config = dict(
    encoder_arch='convnext',
    model='contrastive audio-text model',
    dataset='short read English sentences (LibriTTS-R)',
    train_examples=26041,
    gain_aug_db=10,
    time_shift_ms=100,
    n_mels=64,
    hop_length=160,
    input='log_mel',
    spec_augment=False,
    win_length=512,
    tokenizer='word',
    vocab_size=5132,
    loss='softmax',
    embed_dim=256,
    encoder_norm='layernorm',
    encoder_activation='gelu_tanh',
    encoder_moe='top_k',
    encoder_drop_path=0.05,
    encoder_num_experts=4,
    encoder_moe_every=1,
    encoder_expert_mlp_ratio=0.5,
    encoder_experts_per_token=1,
    encoder_shared_expert=False,
    encoder_subsampling=4,
    encoder_layers=8,
    encoder_width=256,
    encoder_kernel_size=5,
    text_encoder_causal=False,
    text_encoder_width=320,
    text_encoder_layers=7,
    text_encoder_norm='layernorm',
    text_encoder_norm_position='pre',
    text_encoder_activation='reglu',
    text_encoder_mlp_ratio=2,
    text_encoder_head_dim=32,
    text_encoder_fused_qkv=False,
    text_encoder_bias='none',
    text_encoder_qk_norm=False,
    text_encoder_parallel_block=False,
    text_encoder_inner_norm=False,
    text_encoder_moe='expert_choice',
    text_encoder_num_experts=4,
    text_encoder_moe_every=2,
    text_encoder_expert_mlp_ratio=0.5,
    text_encoder_experts_per_token=2,
    text_encoder_shared_expert=False,
    text_encoder_positions='rope',
    residual_init='scaled_by_depth',
    optimizer='muon',
    muon_scale='spectral',
    lr=0.012,
    momentum=0.9,
    nesterov=True,
    orthogonalizer='newton_schulz_5',
    adamw_lr_other_params=0.0012,
    adaptive_grad_clip=0.02,
    steps=5200,
    batch_size=128,
    epochs=25.6,
    lr_schedule='wsd',
    decay_fraction=0.4,
    final_lr_fraction=0.05,
    warmup_steps=260,
    weight_decay=0.06,
    adamw_weight_decay_other_params=0.01,
)
Rows from block 4 of the audio encoder of a small contrastive audio-text model, named by matrix and row number. Rows with one number within an expert belong to one neuron, the router's apart. Each number is 128 + 24 x the weight over its row's rms, rounded and kept within 0 to 255. All counts start at 0. Numbers have three digits each.
Before each expert's rows are labels from the 100 clips, of 14976, where the router gives the expert most weight on average: "responds to" is what is common among them. Only what is clearly more common there than usual is listed. The data: short read English sentences (LibriTTS-R). In brackets: how many of the 100.
# router: router (encoder.blocks.4.mlp.router.weight, 4x256, trained with AdamW), inputs 128-191
# up: expert up (encoder.blocks.4.mlp.up, 4x128x256), inputs 128-191
# down: expert down (encoder.blocks.4.mlp.down, 4x256x128, transposed), outputs 128-191

# expert 0
responds to: the word "i" (50); the word "to" (33)
router.0:098117155120127110116141130128149136133107150139134099146150077149109159126122109159149124103150130132121104103157126160105156171159116099144185111145127096137116114105163109124090138158141144
up.0:124090142131084124094108137100151130105153126158125105110119113107143161124086135163171074142158135119152119181128126143158154170098116134134174119099111069111146094110110112097133176123110161
down.0:136175163169124109188125153133116160085120141096128127089163126081142123154121132121147142134156153107149085119131141148149111111159139129121167085100126094122164152127136114146110118087138127
up.1:121123112171123165133103110109139112164164104144164081134112168146108101117142159080129108139102123123089134130130095137163101131117126129161140148102162133161110062142158187128118108176095098
down.1:135146140090141125135093119129131157133153144131126154130118106129136109153131163129159091192133126133128126106122128141126126101138144103176128057099142120082063119110118137090120140132132112
up.2:146085104135126114109131131148139156134088139143107124097158084163111104116146137190081089126122108150130126145108114147122100117123144130166127170124111132122102129162117128125128081143161146
down.2:120125114130123120164164131133115094175105160140103121163096166152126144121144159137140102086125110150139123114110124120132135149144151114147150128125134149139154137122183118127096145115103134
up.3:135146144108110095099114149116124170129111130095141129152134104122149094112142075131123179099132151116158117113128106193116130080126076126122125139124189153114142166159165166142110150154134166
down.3:123121136087121137126166112168112091117141106091127100190130113161138106090103131124137115150116110075143123142118157121117158118100122156121098135164097123118105131132148117149141155141145163
up.4:151123144158103115123142078116125123155126119154162182127147126160131111158113151088119091125149126113131129160118140127091149115156140134142114112149159063152142080112113096136125148118137143
down.4:113116139114116109146166133113112094097134170102168103190124136133150112149125111163141138098138111133102104150125112101117122139133151148116146119115142098147118116127085064112098131168129112
up.5:139167110128099143152100138109093122121118138094148161165116134185083120144141123127140169132107131127110173132152131118117108103060106094149104082154123100124129070136177063116129110137107130
down.5:094118106114082139122102126133127091148124097149144136113172103108158159092128137110130148115143088153117180109104136129156127103102096141077104108083109126134144161105138135149128122148142091
up.6:146114130151146134162137153140104157154099072110138172086191111133103106102122115152128123138109133133126067144152176127144140110109129139151177141122084114133130135177117108146175100106116133
down.6:145126139146110119112108143098162113166107131163161138147110154155146141142167132174133128078133150178109108146084131135124114085130093142155131154144102152128105121144107100156102141162143171
up.7:128090117127085147092133132093145082118123132152148125158150133119121175104128162125138100133154159101102100111118132079134137098188100171132102168137145110098147162060087123116119197127141097
down.7:117089165097128148123181177124108121140158156103158125086145128126089095124125125119133174108139177147103117147156151088129105152166163112142139187148143114120145115143135134138148193124160143
up.8:118118157180103103156111115135118127103150158123158123145130086098145103098126157160089166125101119138142163153187148096108125176118104101153140144139118110123117091152150097090142178089104121
down.8:136160086101132128091128080201137129136129138158110135079089124135129090088137126157108121101159109122132112123156179109121108109145119114139142150152165109121120128089144169170093121102155092
up.9:124162125136152134154127154125113130112151100102094124092157080097147109121102109088108109113150126160123127142095161112165140161130104138120131147074142145094145097120124148085130151114163162
down.9:150151117126150123130111155129097119135143126101143142107146160137133126151133154157095146134086138123105121146095126140161126156121132164109157133125150102118127140140172114185127116137122125
up.10:147118156117142095121107132129135150128108125123126166162145126142117119133133147129112136176111102121152102195150164159125121133129135117103127124077098141120086112136110106134130122107087130
down.10:118114115129155133146131131122136096124166140091141063070149100162107126112132136066161126147109152147135106124144089118179103143138201129140155153126119121132166139087153107170130104075104120
up.11:137086135114134162146115121144093132102134101173158124124108075137139121113143121124092113136147140170125099118080093127138193151113135133099134141169128118153134076106128152130121104137120119
down.11:138175109119164167105126158126101167143147158153099128115121151107121170106133137130117123098167160138119076161113109094140144125165144140119088095118156141143129144127141172112159080146103064
up.12:107148155162145077124092099160139175110135135164144105102134119160156166121136140137109075134129129119107132133141133150166165120131158104110165110111119103200150116143147140112081143134128124
down.12:121158162120145149153090162127118112126128127153143134091113134137115126118110155134120104148138097126138112166140127111131147167119138137111098080098178127124131155113141104138152103128108141
up.13:129133119085119143112168105137129177097132158127135098134120129127173160140162119154121124055110131110125106137090168153093134142084124127122061171120198139109131152156134155123097136122124132
down.13:139118126113148150143128120158131134148108126130131154102131093100129067125129142112140095117146103111110182100187149165114114127088146184164127164109130115076126110141140133132108126139124106
up.14:129113163120128100101141117132108081129102126122113165167077103146157135114117158112111118096166119135157144104139105128125138147056119124150110117082119142092115120113119131139140132190121156
down.14:105119142117099140131161147181119113129146174136125123140121218108172126187157124117144101166110131128140107108097117159152147124094123120128133114117125138139156073134132119134126163132125143
up.15:154131149126124163130122098123120115134101136157137098113128158129167162129103126131107154084168105150149120147124144121133177101153142148127106142114155109105102115110157123119180147143105074
down.15:159115122185169122165141166119133129144107130140171120092089135179113150128141134133144129156146123135114151158140101124131143142121183095123123117130106084108108124128121126125141129108138107
up.16:143145100176137161116101154189143141112135128137118129153116105151158087120093134140156084126073125140165128108099108201143089108087131142110179128105110129149103118103189127118064135125129133
down.16:152096177158148146135166127119074137075152111118171149137120073162092121144141128107113133091146117112145147092115146142107168137112129113101117134119128169138124123134143091097125122115156120
up.17:088114126141159146112098116107141096119128092141146118116139119125130133146071135141071078124160153117120118116118129133110118104111121107135120098147137169099097124149118124111101100121105115
down.17:126189127131127105119076131114138112160126146077152134091128104084120116089151135135148111130120134159130107125115133095147138156158104154137175095158155135126084146099123161084125133151113131
up.18:104157137114153102112123140088114169173156127113137123126119077163120169145158119125145161178109124083124129158108105148119153134200148105087119093142124112137153098113123140102142123168132109
down.18:159119096147147156110154117137117121179142095153082134106111122103105125136136141123124105125121098115136146125135113120108136108118119107143051108088127116137126142134136101088149116142144080
up.19:111159140158154079110095111123084169139106128130142122160117139140124127085146147111142126116140121133133103161163097138154135124088084131138118107147068111107124145131131148139106137136137161
down.19:119119133107128145105127137105148123116134135098123132159130162119106143112106132120116139082135176122104155088089081113125076146206092123163099167131145160131105153124143143169130154145126146
up.20:115116131094151114124138140118138146157107109104140132148124125109168139168075104131137151120162139097099139088100127127114133137108133134126160138115140100140141141124122153135136156162161138
down.20:128145179102132150169108140119123133103156145114127123183116076130159127146119127127135173108129149132083095137147147130158159183109142119119092172124141172097147104152167113154131118155119108
up.21:116116128157133108087114110183077120090166131113135136168098096122146127118154142169090128103093099153116137125127074108148107139165143128191137137194124105137101114075166097092099126138101074
down.21:117122064107121154099146091113145153117095110141087110116135139141156107099153148166149142120120093152128061167127117119102174140120130137128141112126143129160119142157095158077166131121100077
up.22:103151151151099108168133108129116114103145091148106160084114133092136130103161130143078129154145194153129154128130147099093098153099147087100158126146100085086095109155111104119168169109139118
down.22:135182143129184163108124091133132104095122137124150112092134086100147152141127126117140119121102090119157150167129149160095116128127137149115126148117112113130154122139105117127153148135116165
up.23:136116162140150126143125146155109099141099095095094115085120122202181109118126110123128172142153110146132175145157106099125156171195133103084124139101096115138142136145137155082151146134095123
down.23:115121127112132141091122113163097147111157120102134154165143139110107109126127114092122172096146128127114163121111107122114189176139139124167082136139121137158130082120119123121152083126098148
up.24:149044116119123093081164094155132083100098113125135168155127138142160125159112136131103115134110109108146135133149163151149115092158137156153102108177147138107138117147115125103114096134142111
down.24:147123111139120134119163189094108126092111134091123079142122170126109123151161123161150158090116092107197113108134094109131147110140138092099155102123143125162158122076119128111101125137156123
up.25:097089158107120142129055150087131180128127126116135198137157195155103167134130128134096125080142132114155155120171133142101090142090132120130111153114105129099103100138146103104104144166108117
down.25:135102129117127150102119152125165104124134137170100099157111110132128130137128146128138106137126116124094148113083175144104145112073112137174136161141159089145137141130143099101134147152128131
up.26:122127140141121110086120140116124101147163138106158162134104095095167123106152098146100117152097120127127149181179122154140125110132131126125120123126127113115139059120148090167125108076159119
down.26:139151092101175180144152130159145100126139129164124102070094106119161151094131114157127155138133072114164102128167144110136138157171103123133124168138157133119147131133105145142154135071153158
up.27:134130136134158084097118114123086123138123120111136143167129114098149161119147141096129160134139108099144129161129139090128117159127159120157137100138137111110112037109151142137132138168111098
down.27:116138119150130149118138087115102122134144141149140152116101128132111157159128140106154083153130121153166083153157104142133079121104104146135111138129142125143128146136147158134135139114164100
up.28:124124115162081093106157127146173094074116137150120145133117135165079111132126124155136124103178124137156149186155132140159134151068111102119165128137141121078134082113109097128112146144183107
down.28:144082150156136169123153103138076094122128181149153143108145140097180146136102109126148128166130110127120124145126124131161139088130144156124074116124119121118112120078168128103143151131153139

# expert 1
responds to: the word "is" (25)
router.1:134153112109135138103111123161090126145145121039095112167140152110101111155123178104133144131131096141093129123117144080139104123101114144132081100120128140110150110149141113151107135127117139
up.0:130186140076089104137143161104121131131108099167144127118118106157142107130106132144117080164144136136151149137110138124155124135143134130079136090162112114120122155140077132123125131108142157
down.0:112117109140147130118087105107138150114125139105123095149140131158145135167068111122118085149149093171151108128161148123144143116097122142149101106109137089147123161081121155135105105129133174
up.1:122075112083134111147148115139085163175162142112096106121078144176136127140119153120096130122144137106119162094114140118137160139104109145101117145148123160147121083096117181117103088100130139
down.1:162102112151093128148121082138158119112125111142133131152151083141101098119117124128133136135113110148139129123105142108126145135143124107003148148137135123133108132106155079088124159094116135
up.2:159143153142113140154134110119145120128147129145105139096127141127140108108115171134095124140113159141122104097139170125152134133117130135092146160140127167137137059076143129129149115158127090
down.2:094093157115125129085109105105147113097131115133123136124096116107140099110092122117130183138117145125090087124039152138166141136150158134090097127120118154138116109161140153143105103133153133
up.3:116162117095134101147133121134124147147100152126128132074091084103129107117160128151104163081140156147140151123089137134137143188094115132127152108153127123108102152142128130149100181156119150
down.3:140103135135109095106105157113143113124143133185127133094164149107112127150116146102139117165106131128104104115122123109103120134082123142108109147159190110124124108141146171192102105135124115
up.4:126128134078144071125104086132156114116106126127122143143107114137136130124134131102160130118089098156131117154162136138134155126108088161120115111138112151144144134123131140087142143149124171
down.4:131142116111090130154117120164134126146126117069122137156115112098110142130151128090138159116129129120161135142103063133115079117133112146155140109142105077134162089095144064148089128155113163
up.5:131159156124164118129113133120137130101126106123167116164208132143133157161176109089097131095132139109145130094100125117131164121125150111133102103154133141097108121120086152120099100158143124
down.5:104155071127164152155140098115159145117133128151127120091129121121161140132133157117143121088145148177120124118101076104150152133133182115123114099142152143117144148127100148117093118089115137
up.6:138120150077141140105116125142119133133136136166119119157145090148132125106128115152094071119156131115147152105122111142122153129137138133145117148126078117135143097154150094145091188168094135
down.6:139139155114149095160150151145117160172081140121156120127113152159127143101105133147148135121131102151117148125150156158105127102115117121106160072122128140122166134143143139146114088161106091
up.7:126103165138118133134102134125106176168104126099118120152150115130114096139099127110136136123031127092126089135160144108134133102178119114168117119135129135158086142115156157140135162105111156
down.7:115099159152108120162093123116091109161132086164174132101116171133108135134127099135106142114128121163105113118140145148099180175121140108159112094103149096108117157129110086168129124107110163
up.8:135132168126119159120153129101156190120124121110136112107129171148147105112147101111123134152133148091158154105095110132144120134072115113069134135097116149082118157140137138103127125146133125
down.8:115110120122143097151126125062131121136132103106101135108165083163148160123136123151091111159136169116117092113124123134148127085142108114095127163111131118123111132135084129116152157135122139
up.9:125106108160082077106114155134090135122111156106137114161142101154145091139144132157083147151128121125124099118146144151125107141109125105122142110168157114123131103151111136147119115146138103
down.9:133173124074156112152124159114111112154144108148095110129127105143120154096123131118108125107129128137135111088127150091133153112120125119143155079101126111099192112126130157106102113128157129
up.10:111124135155137097144148160163128171120122135098129123095117122125121129141158141160152151124149099166140099105136102136133119148164079119145159155123074120130142143124119127153124113130163149
down.10:145086152144123137125130121144129107137168111152108142152166097066111140155115112118147141118138100103170164120209131121107155157088119128152117136108147139135133136157129090063133111136129137
up.11:138103136078114162148128142165110123123127159157106117130114140138148142149093132127155149130146125108126138113126157106131122134081124111109192121127169105126151144127097131133158164125141152
down.11:113127126134118131151127139058117107131140118137181141140158101181124104120133116115092126083086167126129116159123092116147117145092120166121153109123147129157157099135116142139125124173114136
up.12:126098101139158128134096115120127163125132122137157130161113155139146139138125111127107101105087141124125117108155140069170103090174127152147173113123130138129132111136117140102157182122120141
down.12:137134135086131113129099149135137118145128139172191136165103103109120138134129109144169146147137075132116116123153159106154127124156179113124107138130152101129098125159159111145166162119108148
up.13:156118140118134125092137131147123111102102114120169135122147139149105168154149128113121152132152139130133181129177147135182101122147122128116153145142149109123164165102098129149095134104160097
down.13:134147135145121147069107129120127086123112111109108146165127167130112110140101149125065146115128128141145104120121091120128094134152100164121180112135108097159120147107127126128176141117145096
up.14:130107143147124166151145164176166106102146168117105117130134142144099146103089154137113117135095125120124108095152140089128106153117117107149116106106148120167160117107107130098118153101124129
down.14:100126088082128118107086123118114143137141091168099133177152121109094123139104097108093140142120110161135149113113125116121167119148161142105159128098129110143143094155115141100066088113083075
up.15:138143130147132151124114107201116138113150079111143127128111113117164132155092128152110123143110068151113137100124110166128131129098137125125116121133123143116165115115124077152186091091107150
down.15:123137152118122124125126168152138090138116106106074096129143115129176137130110160118144152111088129159120100134185150094133128112088147119189094129132120155108130145144129154137146126167127114
up.16:128108139064106115141144113132121094141116137119117158165127146067086162112122131145084118140142111085147133104114134113122130123060117161131148118118127104120133161139125104135112141131125143
down.16:108158108112113120145168120069147158139135137045116128138111087144119104168127142123098134134156139154153140116143165154118070110126169147133133127114128108181132109128152154149146171152111135
up.17:182108117104142131100133119140093104111091142130113136154134157073135151157134165118138120160165106144116114089138137166121108123104109129099190124142153148126143154101127112133136121119139150
down.17:146091094174117102137116096105097106102120128116119127132109106148145126184134138126144177105086128099138107112162114144092126106095146109143190113164145125127094102110118154164174135094149106
up.18:079101145130143092137110115086118124142117094126160172165129149159141131112156176127135133135131146117145180130150161131055069136145181098108093106115095137159167167127143126138124135111143080
down.18:121108069115130098110151127117105146114096150112124125135139134138137106115161156139147118132127129122142134147067175147103121092148074125143155109163142149155116135129122195144150122178106142
up.19:125124102091106140140047080148128089171105127115155138151124088032156151092126104126118124089137112119140130129165104110120096107144135147137176096099115125128117088121164102177137113105120132
down.19:128134116113109192108108167112109138134119112161137154130114152161131105126141132086135146105146100126128131105142139152150146161146136103170075125114104128181134106092118143169188102127111127
up.20:151151132144121124103105170145102120125112135133103145135147111103115092141099166137172134119140107075109149109128078114130092147122129140078104111116156155074138051154181134089168140168124114
down.20:121130115134108140148114125188086163169113136220089129121138147116123142138140147137106100153093135122103123134127120110149105131117140067101090160127161123069172126114164154140096127140128132
up.21:162165134126180150162148143114152139105105119155126082126112105148141058116117083123144153134132134150089149135098127112066124139113152174144145130112088095125113105128144067164153134115140156
down.21:136094147099116130105145108144125150114101191094106161122107120105127095129117134160121154149142083097116120130100143087086124135101139121084129133149101161172128146112124155115131155152094131
up.22:178139118140113124107124137138113147094161133113122148197142167145151174118153174109122159152173128117144124109154152095144141113142064115107152147100102085110162126157112114138145141120115120
down.22:131057130136147123164142111118141115129108091169146128133138116141124128118132111183121157157129141131099138091142161117094098121146110108117089147127144121111103116135169109124143040092108132
up.23:176125126131126101153111118134123112127121147115162133119130110101166140153142131081129159130124164126131166134107144121102158177151120118130140098087109148114101089073179213136145109138137181
down.23:125143121164120120148139190166118149131170126136132130120141134128126161112110135099129148128134141099137079160104105079139113166120121129103183086172100142141096150087129139154113132110160110
up.24:136154102170114121153109158124120102092117129163104094154122149141119126137098104094177138108138135085146162132153129112152122163120122145157139112136074105089167133123146175171136073129146152
down.24:113134145105155138141144160160131126135112131141129131113097118122140154060118149125158075114095127102104120119125150118114103105141130164156131132069118125135165104101122095109095090135107173
up.25:124115108035140108119146146126093088137150096131125114150107130115134087148104144124123144149129118118120136128118138113102088127120154117137132135092168120125145089118145108114137135079133166
down.25:130165143129138171152145147121132153121132105131152115127106086144126156155145123132073132169092124163179113093135091098149132107158126112129128163138142094103081156134126198154095126153172185
up.26:129146139151119082137146093130110123112115120165128140142147145143144127106137103135163088111139146121121107122107134093147130138144124160121129154101151073170134101102125123125087137108156153
down.26:128099135086114109137138146151147113099103122115133116136127139182113128096152117163126110141135102142137107087122149069145121151147098097088130128137114099158133119150080110110139132125133149
up.27:151086117114162144111127130158126089147131124129112150127166121191136121149160129098111096138144083122146101081098115120114130102117134138117126117142120157153115078082152083136122124122131080
down.27:145122107111110132050085161148158130092126126164139171130125112131084162129112117095142129112141157112111177133156119095124102112089167136099113111155129147106107087107114153153127102118111109
up.28:129117113118114134141112123106135126158139123131106162165161116112103163101115143091160175138124141129153179124125141072135106074123115122155142119118115143092097218119138141145168152154129156
down.28:141125168077119095126158082136115081086112145159145135157119146140087152111131148134111117090120145141069140118145150178103108133180137120135134149156136110125143102178161115154127130078146133

# expert 3
responds to: the word "the" (52); the word "of" (26)
router.3:147097118137115146128148167095155127119110110133152120122116131103145173151124094157107136150152131131114098159085139139127121168117111120147162147135099134138144121135083182136130125116127135
up.0:124115121107150131141105109159131151140094126120135136175125122164154176143145142158153153150127110127145138149110088182124136112153102125096112118173139102167122116108138117146113127121162100
down.0:118139115143119098135091149128139107122133096151158126133134140143108125122098116128101133132119163136125108096135078138151122146143122113098104072153107090133128104081147099174106103128147091
up.1:120116123117099131160156106154125082130097121101126140137149135112123129116171146091122116133114113149140130094108109135187110112135133140123130093089139146109093146117103103115123094182126114
down.1:131107092150080157134153137125099136115128124100140108129114122129109134133136107124114139116124151107134126157101155112126169111129106159142165112113092087115137129116151179148160135143141077
up.2:157117115170132120194148133130133178135101164116142091095141129169129086132153099140131137066128137147122084130136144115088131144099104129157148101155125089093118175125135140107110136157157128
down.2:101094104125100129154107114133137140109104145104122119116125128187149169141102097101105061101120115114123159130135152095104145142105104121182137122103113112088162132146145110127122131134119149
up.3:117102130169095137088161136100080153141058132170128131138113084138121128165128169126125069127108114113123104149134135109115112144127132077133140084134142128157091148169162151143133107117141105
down.3:129123096101113090093163174117128122146140117127155120146098158128112092141153146106112132132120149121131136138135136124137148111131147087154101104108172139151145088090128080127173101135098120
up.4:114108075137108079137148084130110140174099131136107114086133111138129155119108145090115161134131113157152145138127146069118146121093095147120153134139173137101109145155148141092096159123116133
down.4:129142126101120135106114087147172141076151096113104116101151091125107150146105137079142086111152123121130131144151153122165146110130148140108108125149120131144120144111158106107137080132131127
up.5:106127139133083131154110132145147101140113149173167157056149172124120122130113146077154128181094145105130151126159082146095109126126138081116183138097172139140093128135113105141147129121168133
down.5:068115177117152119125116107165131170149088105076105103087116102141161095125138128075138134117118131135154104087133146132153119154142168097121149100145089153184128116130070084115149133165110127
up.6:117143147115138170105138103094141134088093160122141154139146110153077143119160104111161166133140138117147152153134123156127126124114123127112134106133134118168141108167149056142119145140135116
down.6:147114148137144097156120073142121108161142109159147168145140093114103156141135143144135132179155111147081124128175134147101088129186111082119159143083119132140109143160154095121144135119125122
up.7:153122144117110102100123120099103136123117132107122116150085190179128125121145145103118127132093120134127148090102092068138182135175102095110145115130101118117160151183149108130146117120119133
down.7:147086139151118129161160137117119132116131094137146126155102088141153139127134130155153111141192133078155169095116157135130118135165108142140141142135140151093105116106160128140187167088128145
up.8:114099135104149109136117143144102110163130125132128059135111125154140144122081132146160132149162149143105133157131121152104103132143157138128123100147064108111105131110140103128143098088131165
down.8:110160114136154141120134121122166228148124122140149128159114144147152103087110119112149105105117141144156178084114118128137126098137130083171139112130132133136137133132127155129096125119087113
up.9:149172097094148143104154137074122151130100136136131111177141128093121171123140162125129136154155127146134098151146144172119113151113120147120164156124127087139098123144108128126130104149137151
down.9:091154120056108101116145111149140116113124117122139172125152151143100102113104111145131173132147165109061102115157084116103123162110123111122138109155163114158108140128107143190143102103142112
up.10:155117110124087095069134129084150097143138155121130111155155158130159143169146161125103155112110126139124149091116117134118118168139103175064118134175120179086150103099128145154189129136111097
down.10:178115106078128091142117158137105163136082135144124140088111124147104137074158116140145125115141102167184097091177107126147173132136053117090121160107130096113087127124114087140127139149163086
up.11:126138094139160108140106143145131146071110125106147077089170118119110149161173107129139168122105155116121120104148169103153130129150145081149156133137131115116097103122119108130146143109088090
down.11:169158119152155130144167120139105151156120134111138164128117107089119130133139109120138134182159113094131118136127118060090116160143094086122181123111084128120109113111117154144110121099168134
up.12:149057111115156108132136100126122118142121132113156179136127160124156138076096138110133122177178110167133175128123119131119115120114122135127098103117142130095144137126112153148113079109109197
down.12:116141121145173153143133107157162098111145072149145135105120111114115160105111143078155147127154143102128109147077108154109123135169158096141059143121166107132128139131167151119143124119109136
up.13:132146117124102097149137074149134127114122124108137157115131147102167141111103123133130107137168122167126147135133111131099126108155114146142113120154151122121095128132132108154156142149156147
down.13:108072117134149147168108167082113096088121148116147119147093098108149113106131105114127164111083134121132115122136142114097162156152132161125151110095128102105120146171116142089131143147154124
up.14:126123095144123108067118112092160121143118133139118195145151110170140190103129187109089140114167133095140156140110152119119129114119164156110086131098085131081147145119125126099149145148141157
down.14:121118149131124111182095114138163115112138117155125123086126174115125156161111139100140105106104122138099127102154150112141143162160165128117140129109113120131176142131145155175111110144129133
up.15:112100176152086135101091193161136172105142132122134145092133107112139104138147124138100083143147097106138146154130152117190108137129113121152140113154096105142103107099127162171139143192124126
down.15:148148112140114173106129089144136130177158139161101105120146165137125102128120124119174208123164113138173127102143122128107123158086083140105139125123096118087174113044144136126121107140156135
up.16:134123130153087114127086111148104140153111130106102142128147137133109112133126173147133118147098097165153129143139139106140124162168099136138112128168107154131163122143117065102158160137170158
down.16:108160118123126145147154110089157150144124124194169118133107158118133104134118130151145084135123154150147105133177122125104132093119148099119153149107128125117102092084150100142094081137145126
up.17:139135148134147105192124137147099182101148122145164117134137130104123146112141131180109104105144101084133129145153135139114138119169139132084131127138165083115126089184104152139144119125125121
down.17:143154151140095127132151138163126099136134168142120113142177125131132077126161117125121124165154154134137133143091115143135098121175138139140144125125148109071108154126147173164119142111174102
up.18:098158109100104158074155115096116103088114109144123106105127148137133148111119152180121099108136135153141117138120157141115108149122169129158150122138147103172123084135173163150102155131126145
down.18:146140151061144098143103155148149127116132143093148097125149145128133125097137133181119151159097143110132138125186116109119066112097095100146117089140102119147128149163092146118069109105118138
up.19:126119128148106137135143123146101150169110083120134112183159093115112154104111154132128163138153114138133164159139123137163128158135126115179160155096141135171127168141099157102139154168151119
down.19:088119125102137125133123138094136148090080108158151129122095098132115151194129125114141086141126157086158107117152140149126110102139146109151100158124180132112141087143149161111112142106129168
up.20:124157150137110107092110131126140122135121116135131128167124123181161125111093138062150124108094135109120127131129150155129129153143126144148118134120116090120128173064097160139106133088165148
down.20:094110147087131120130129101164188132142122112151154146143134097158145136094135098111119095118117145126139093117124103158130142114130161132124099100078087143117108136128121104131126151153091119
up.21:132091134146153161132110102181099123115136134150145160189115091113154151121100134120140113109132092116116189083139127158079141116181137116117117119136154119127146153143143142134121112105121115
down.21:131116134092119138146126138106139095091117154113109136106132103184105120158136148102097175115141144122148131107131110132123082104181146151114129132065102125141097135103157140188118130121127147
up.22:111131115116147149147114171147095103165088116139126131106131142143112100116164140120120155095102156131114160122121138092114110109111139093151167151145135120117089097155105185144102143095082147
down.22:118165120144135107100158094152131151105125075099144154126152129171113123132135106137111127127093104102183154133128103152144154097117112088092159180086119142138182116118122131075099085153083157
up.23:123165136130097139143154128130113127120135150091126154109177117183159100132127111145100153160139172109120112138095080128160142063119157131148139123133126107168127142090142107154146138120127093
down.23:107131128107164136110108175091126128188137156138156141105114152094132101110109145097156127161162093156149107115157129163098170146146140121096138102109128117174138088133112123142164146147122096
up.24:133133186110108135135130149093124113154122135144121130126148136129113149108152113094112143154125131128134155100162142077147135129152116150163163132147064133141112097138152142140123141081159117
down.24:138122153133136181145133099075156150153110126125111141132118167121087124110166151158097149110124112143132119120170167135139152157102165137146148152091098146105106088108146114148149117144151118
up.25:146101120114135100105148127166121113138103151164133129110130131071170098122120166094136105170175148159106146115146101173152120102141117142130112152125130113161141094127127102157076197164111134
down.25:071153116126189162171130113165162156146151137119122095148115189178130151147122154148121138073117122115092146123121116144121149137081118168153104082124112150137085129158175124167135106142163168
up.26:117124153098112130119108137159119148144191201117116163126114147118127102129123136130067106154099144135122137168119127162096117110115099146150093122148105145158188118130125134141122144159093141
down.26:137129154141127110132140177129147097122132137128132143155127140137133125141161136106146115097151129127154145113122146118116152140103143149124114084093113122148101087146160149139146077136146167
up.27:159087170103129184144139166085156164098146121152099125127121079130132118117124126128117114133078137138130156131117104080138128085140119089114118137165122111157126132113125126127181145103128120
down.27:104134128148145153135176085139114134141146163134135104116123163113158105159116112129145133118183173166117151143112143122140185149150154102128096110134136148103142121117152072087098113125139158
up.28:132128115140078128114138129140161141108119123130129109096152180132094104132119124138160134126097122108141135154140093123141109140131129118125138132137144148089147133165128116126112161134100029
down.28:135111147127143124113122104113122142123117137120111156117130146142153127115109126139120095088148096141096147149152114161157131176177128089136093094094116093122165127146104145129154125067102071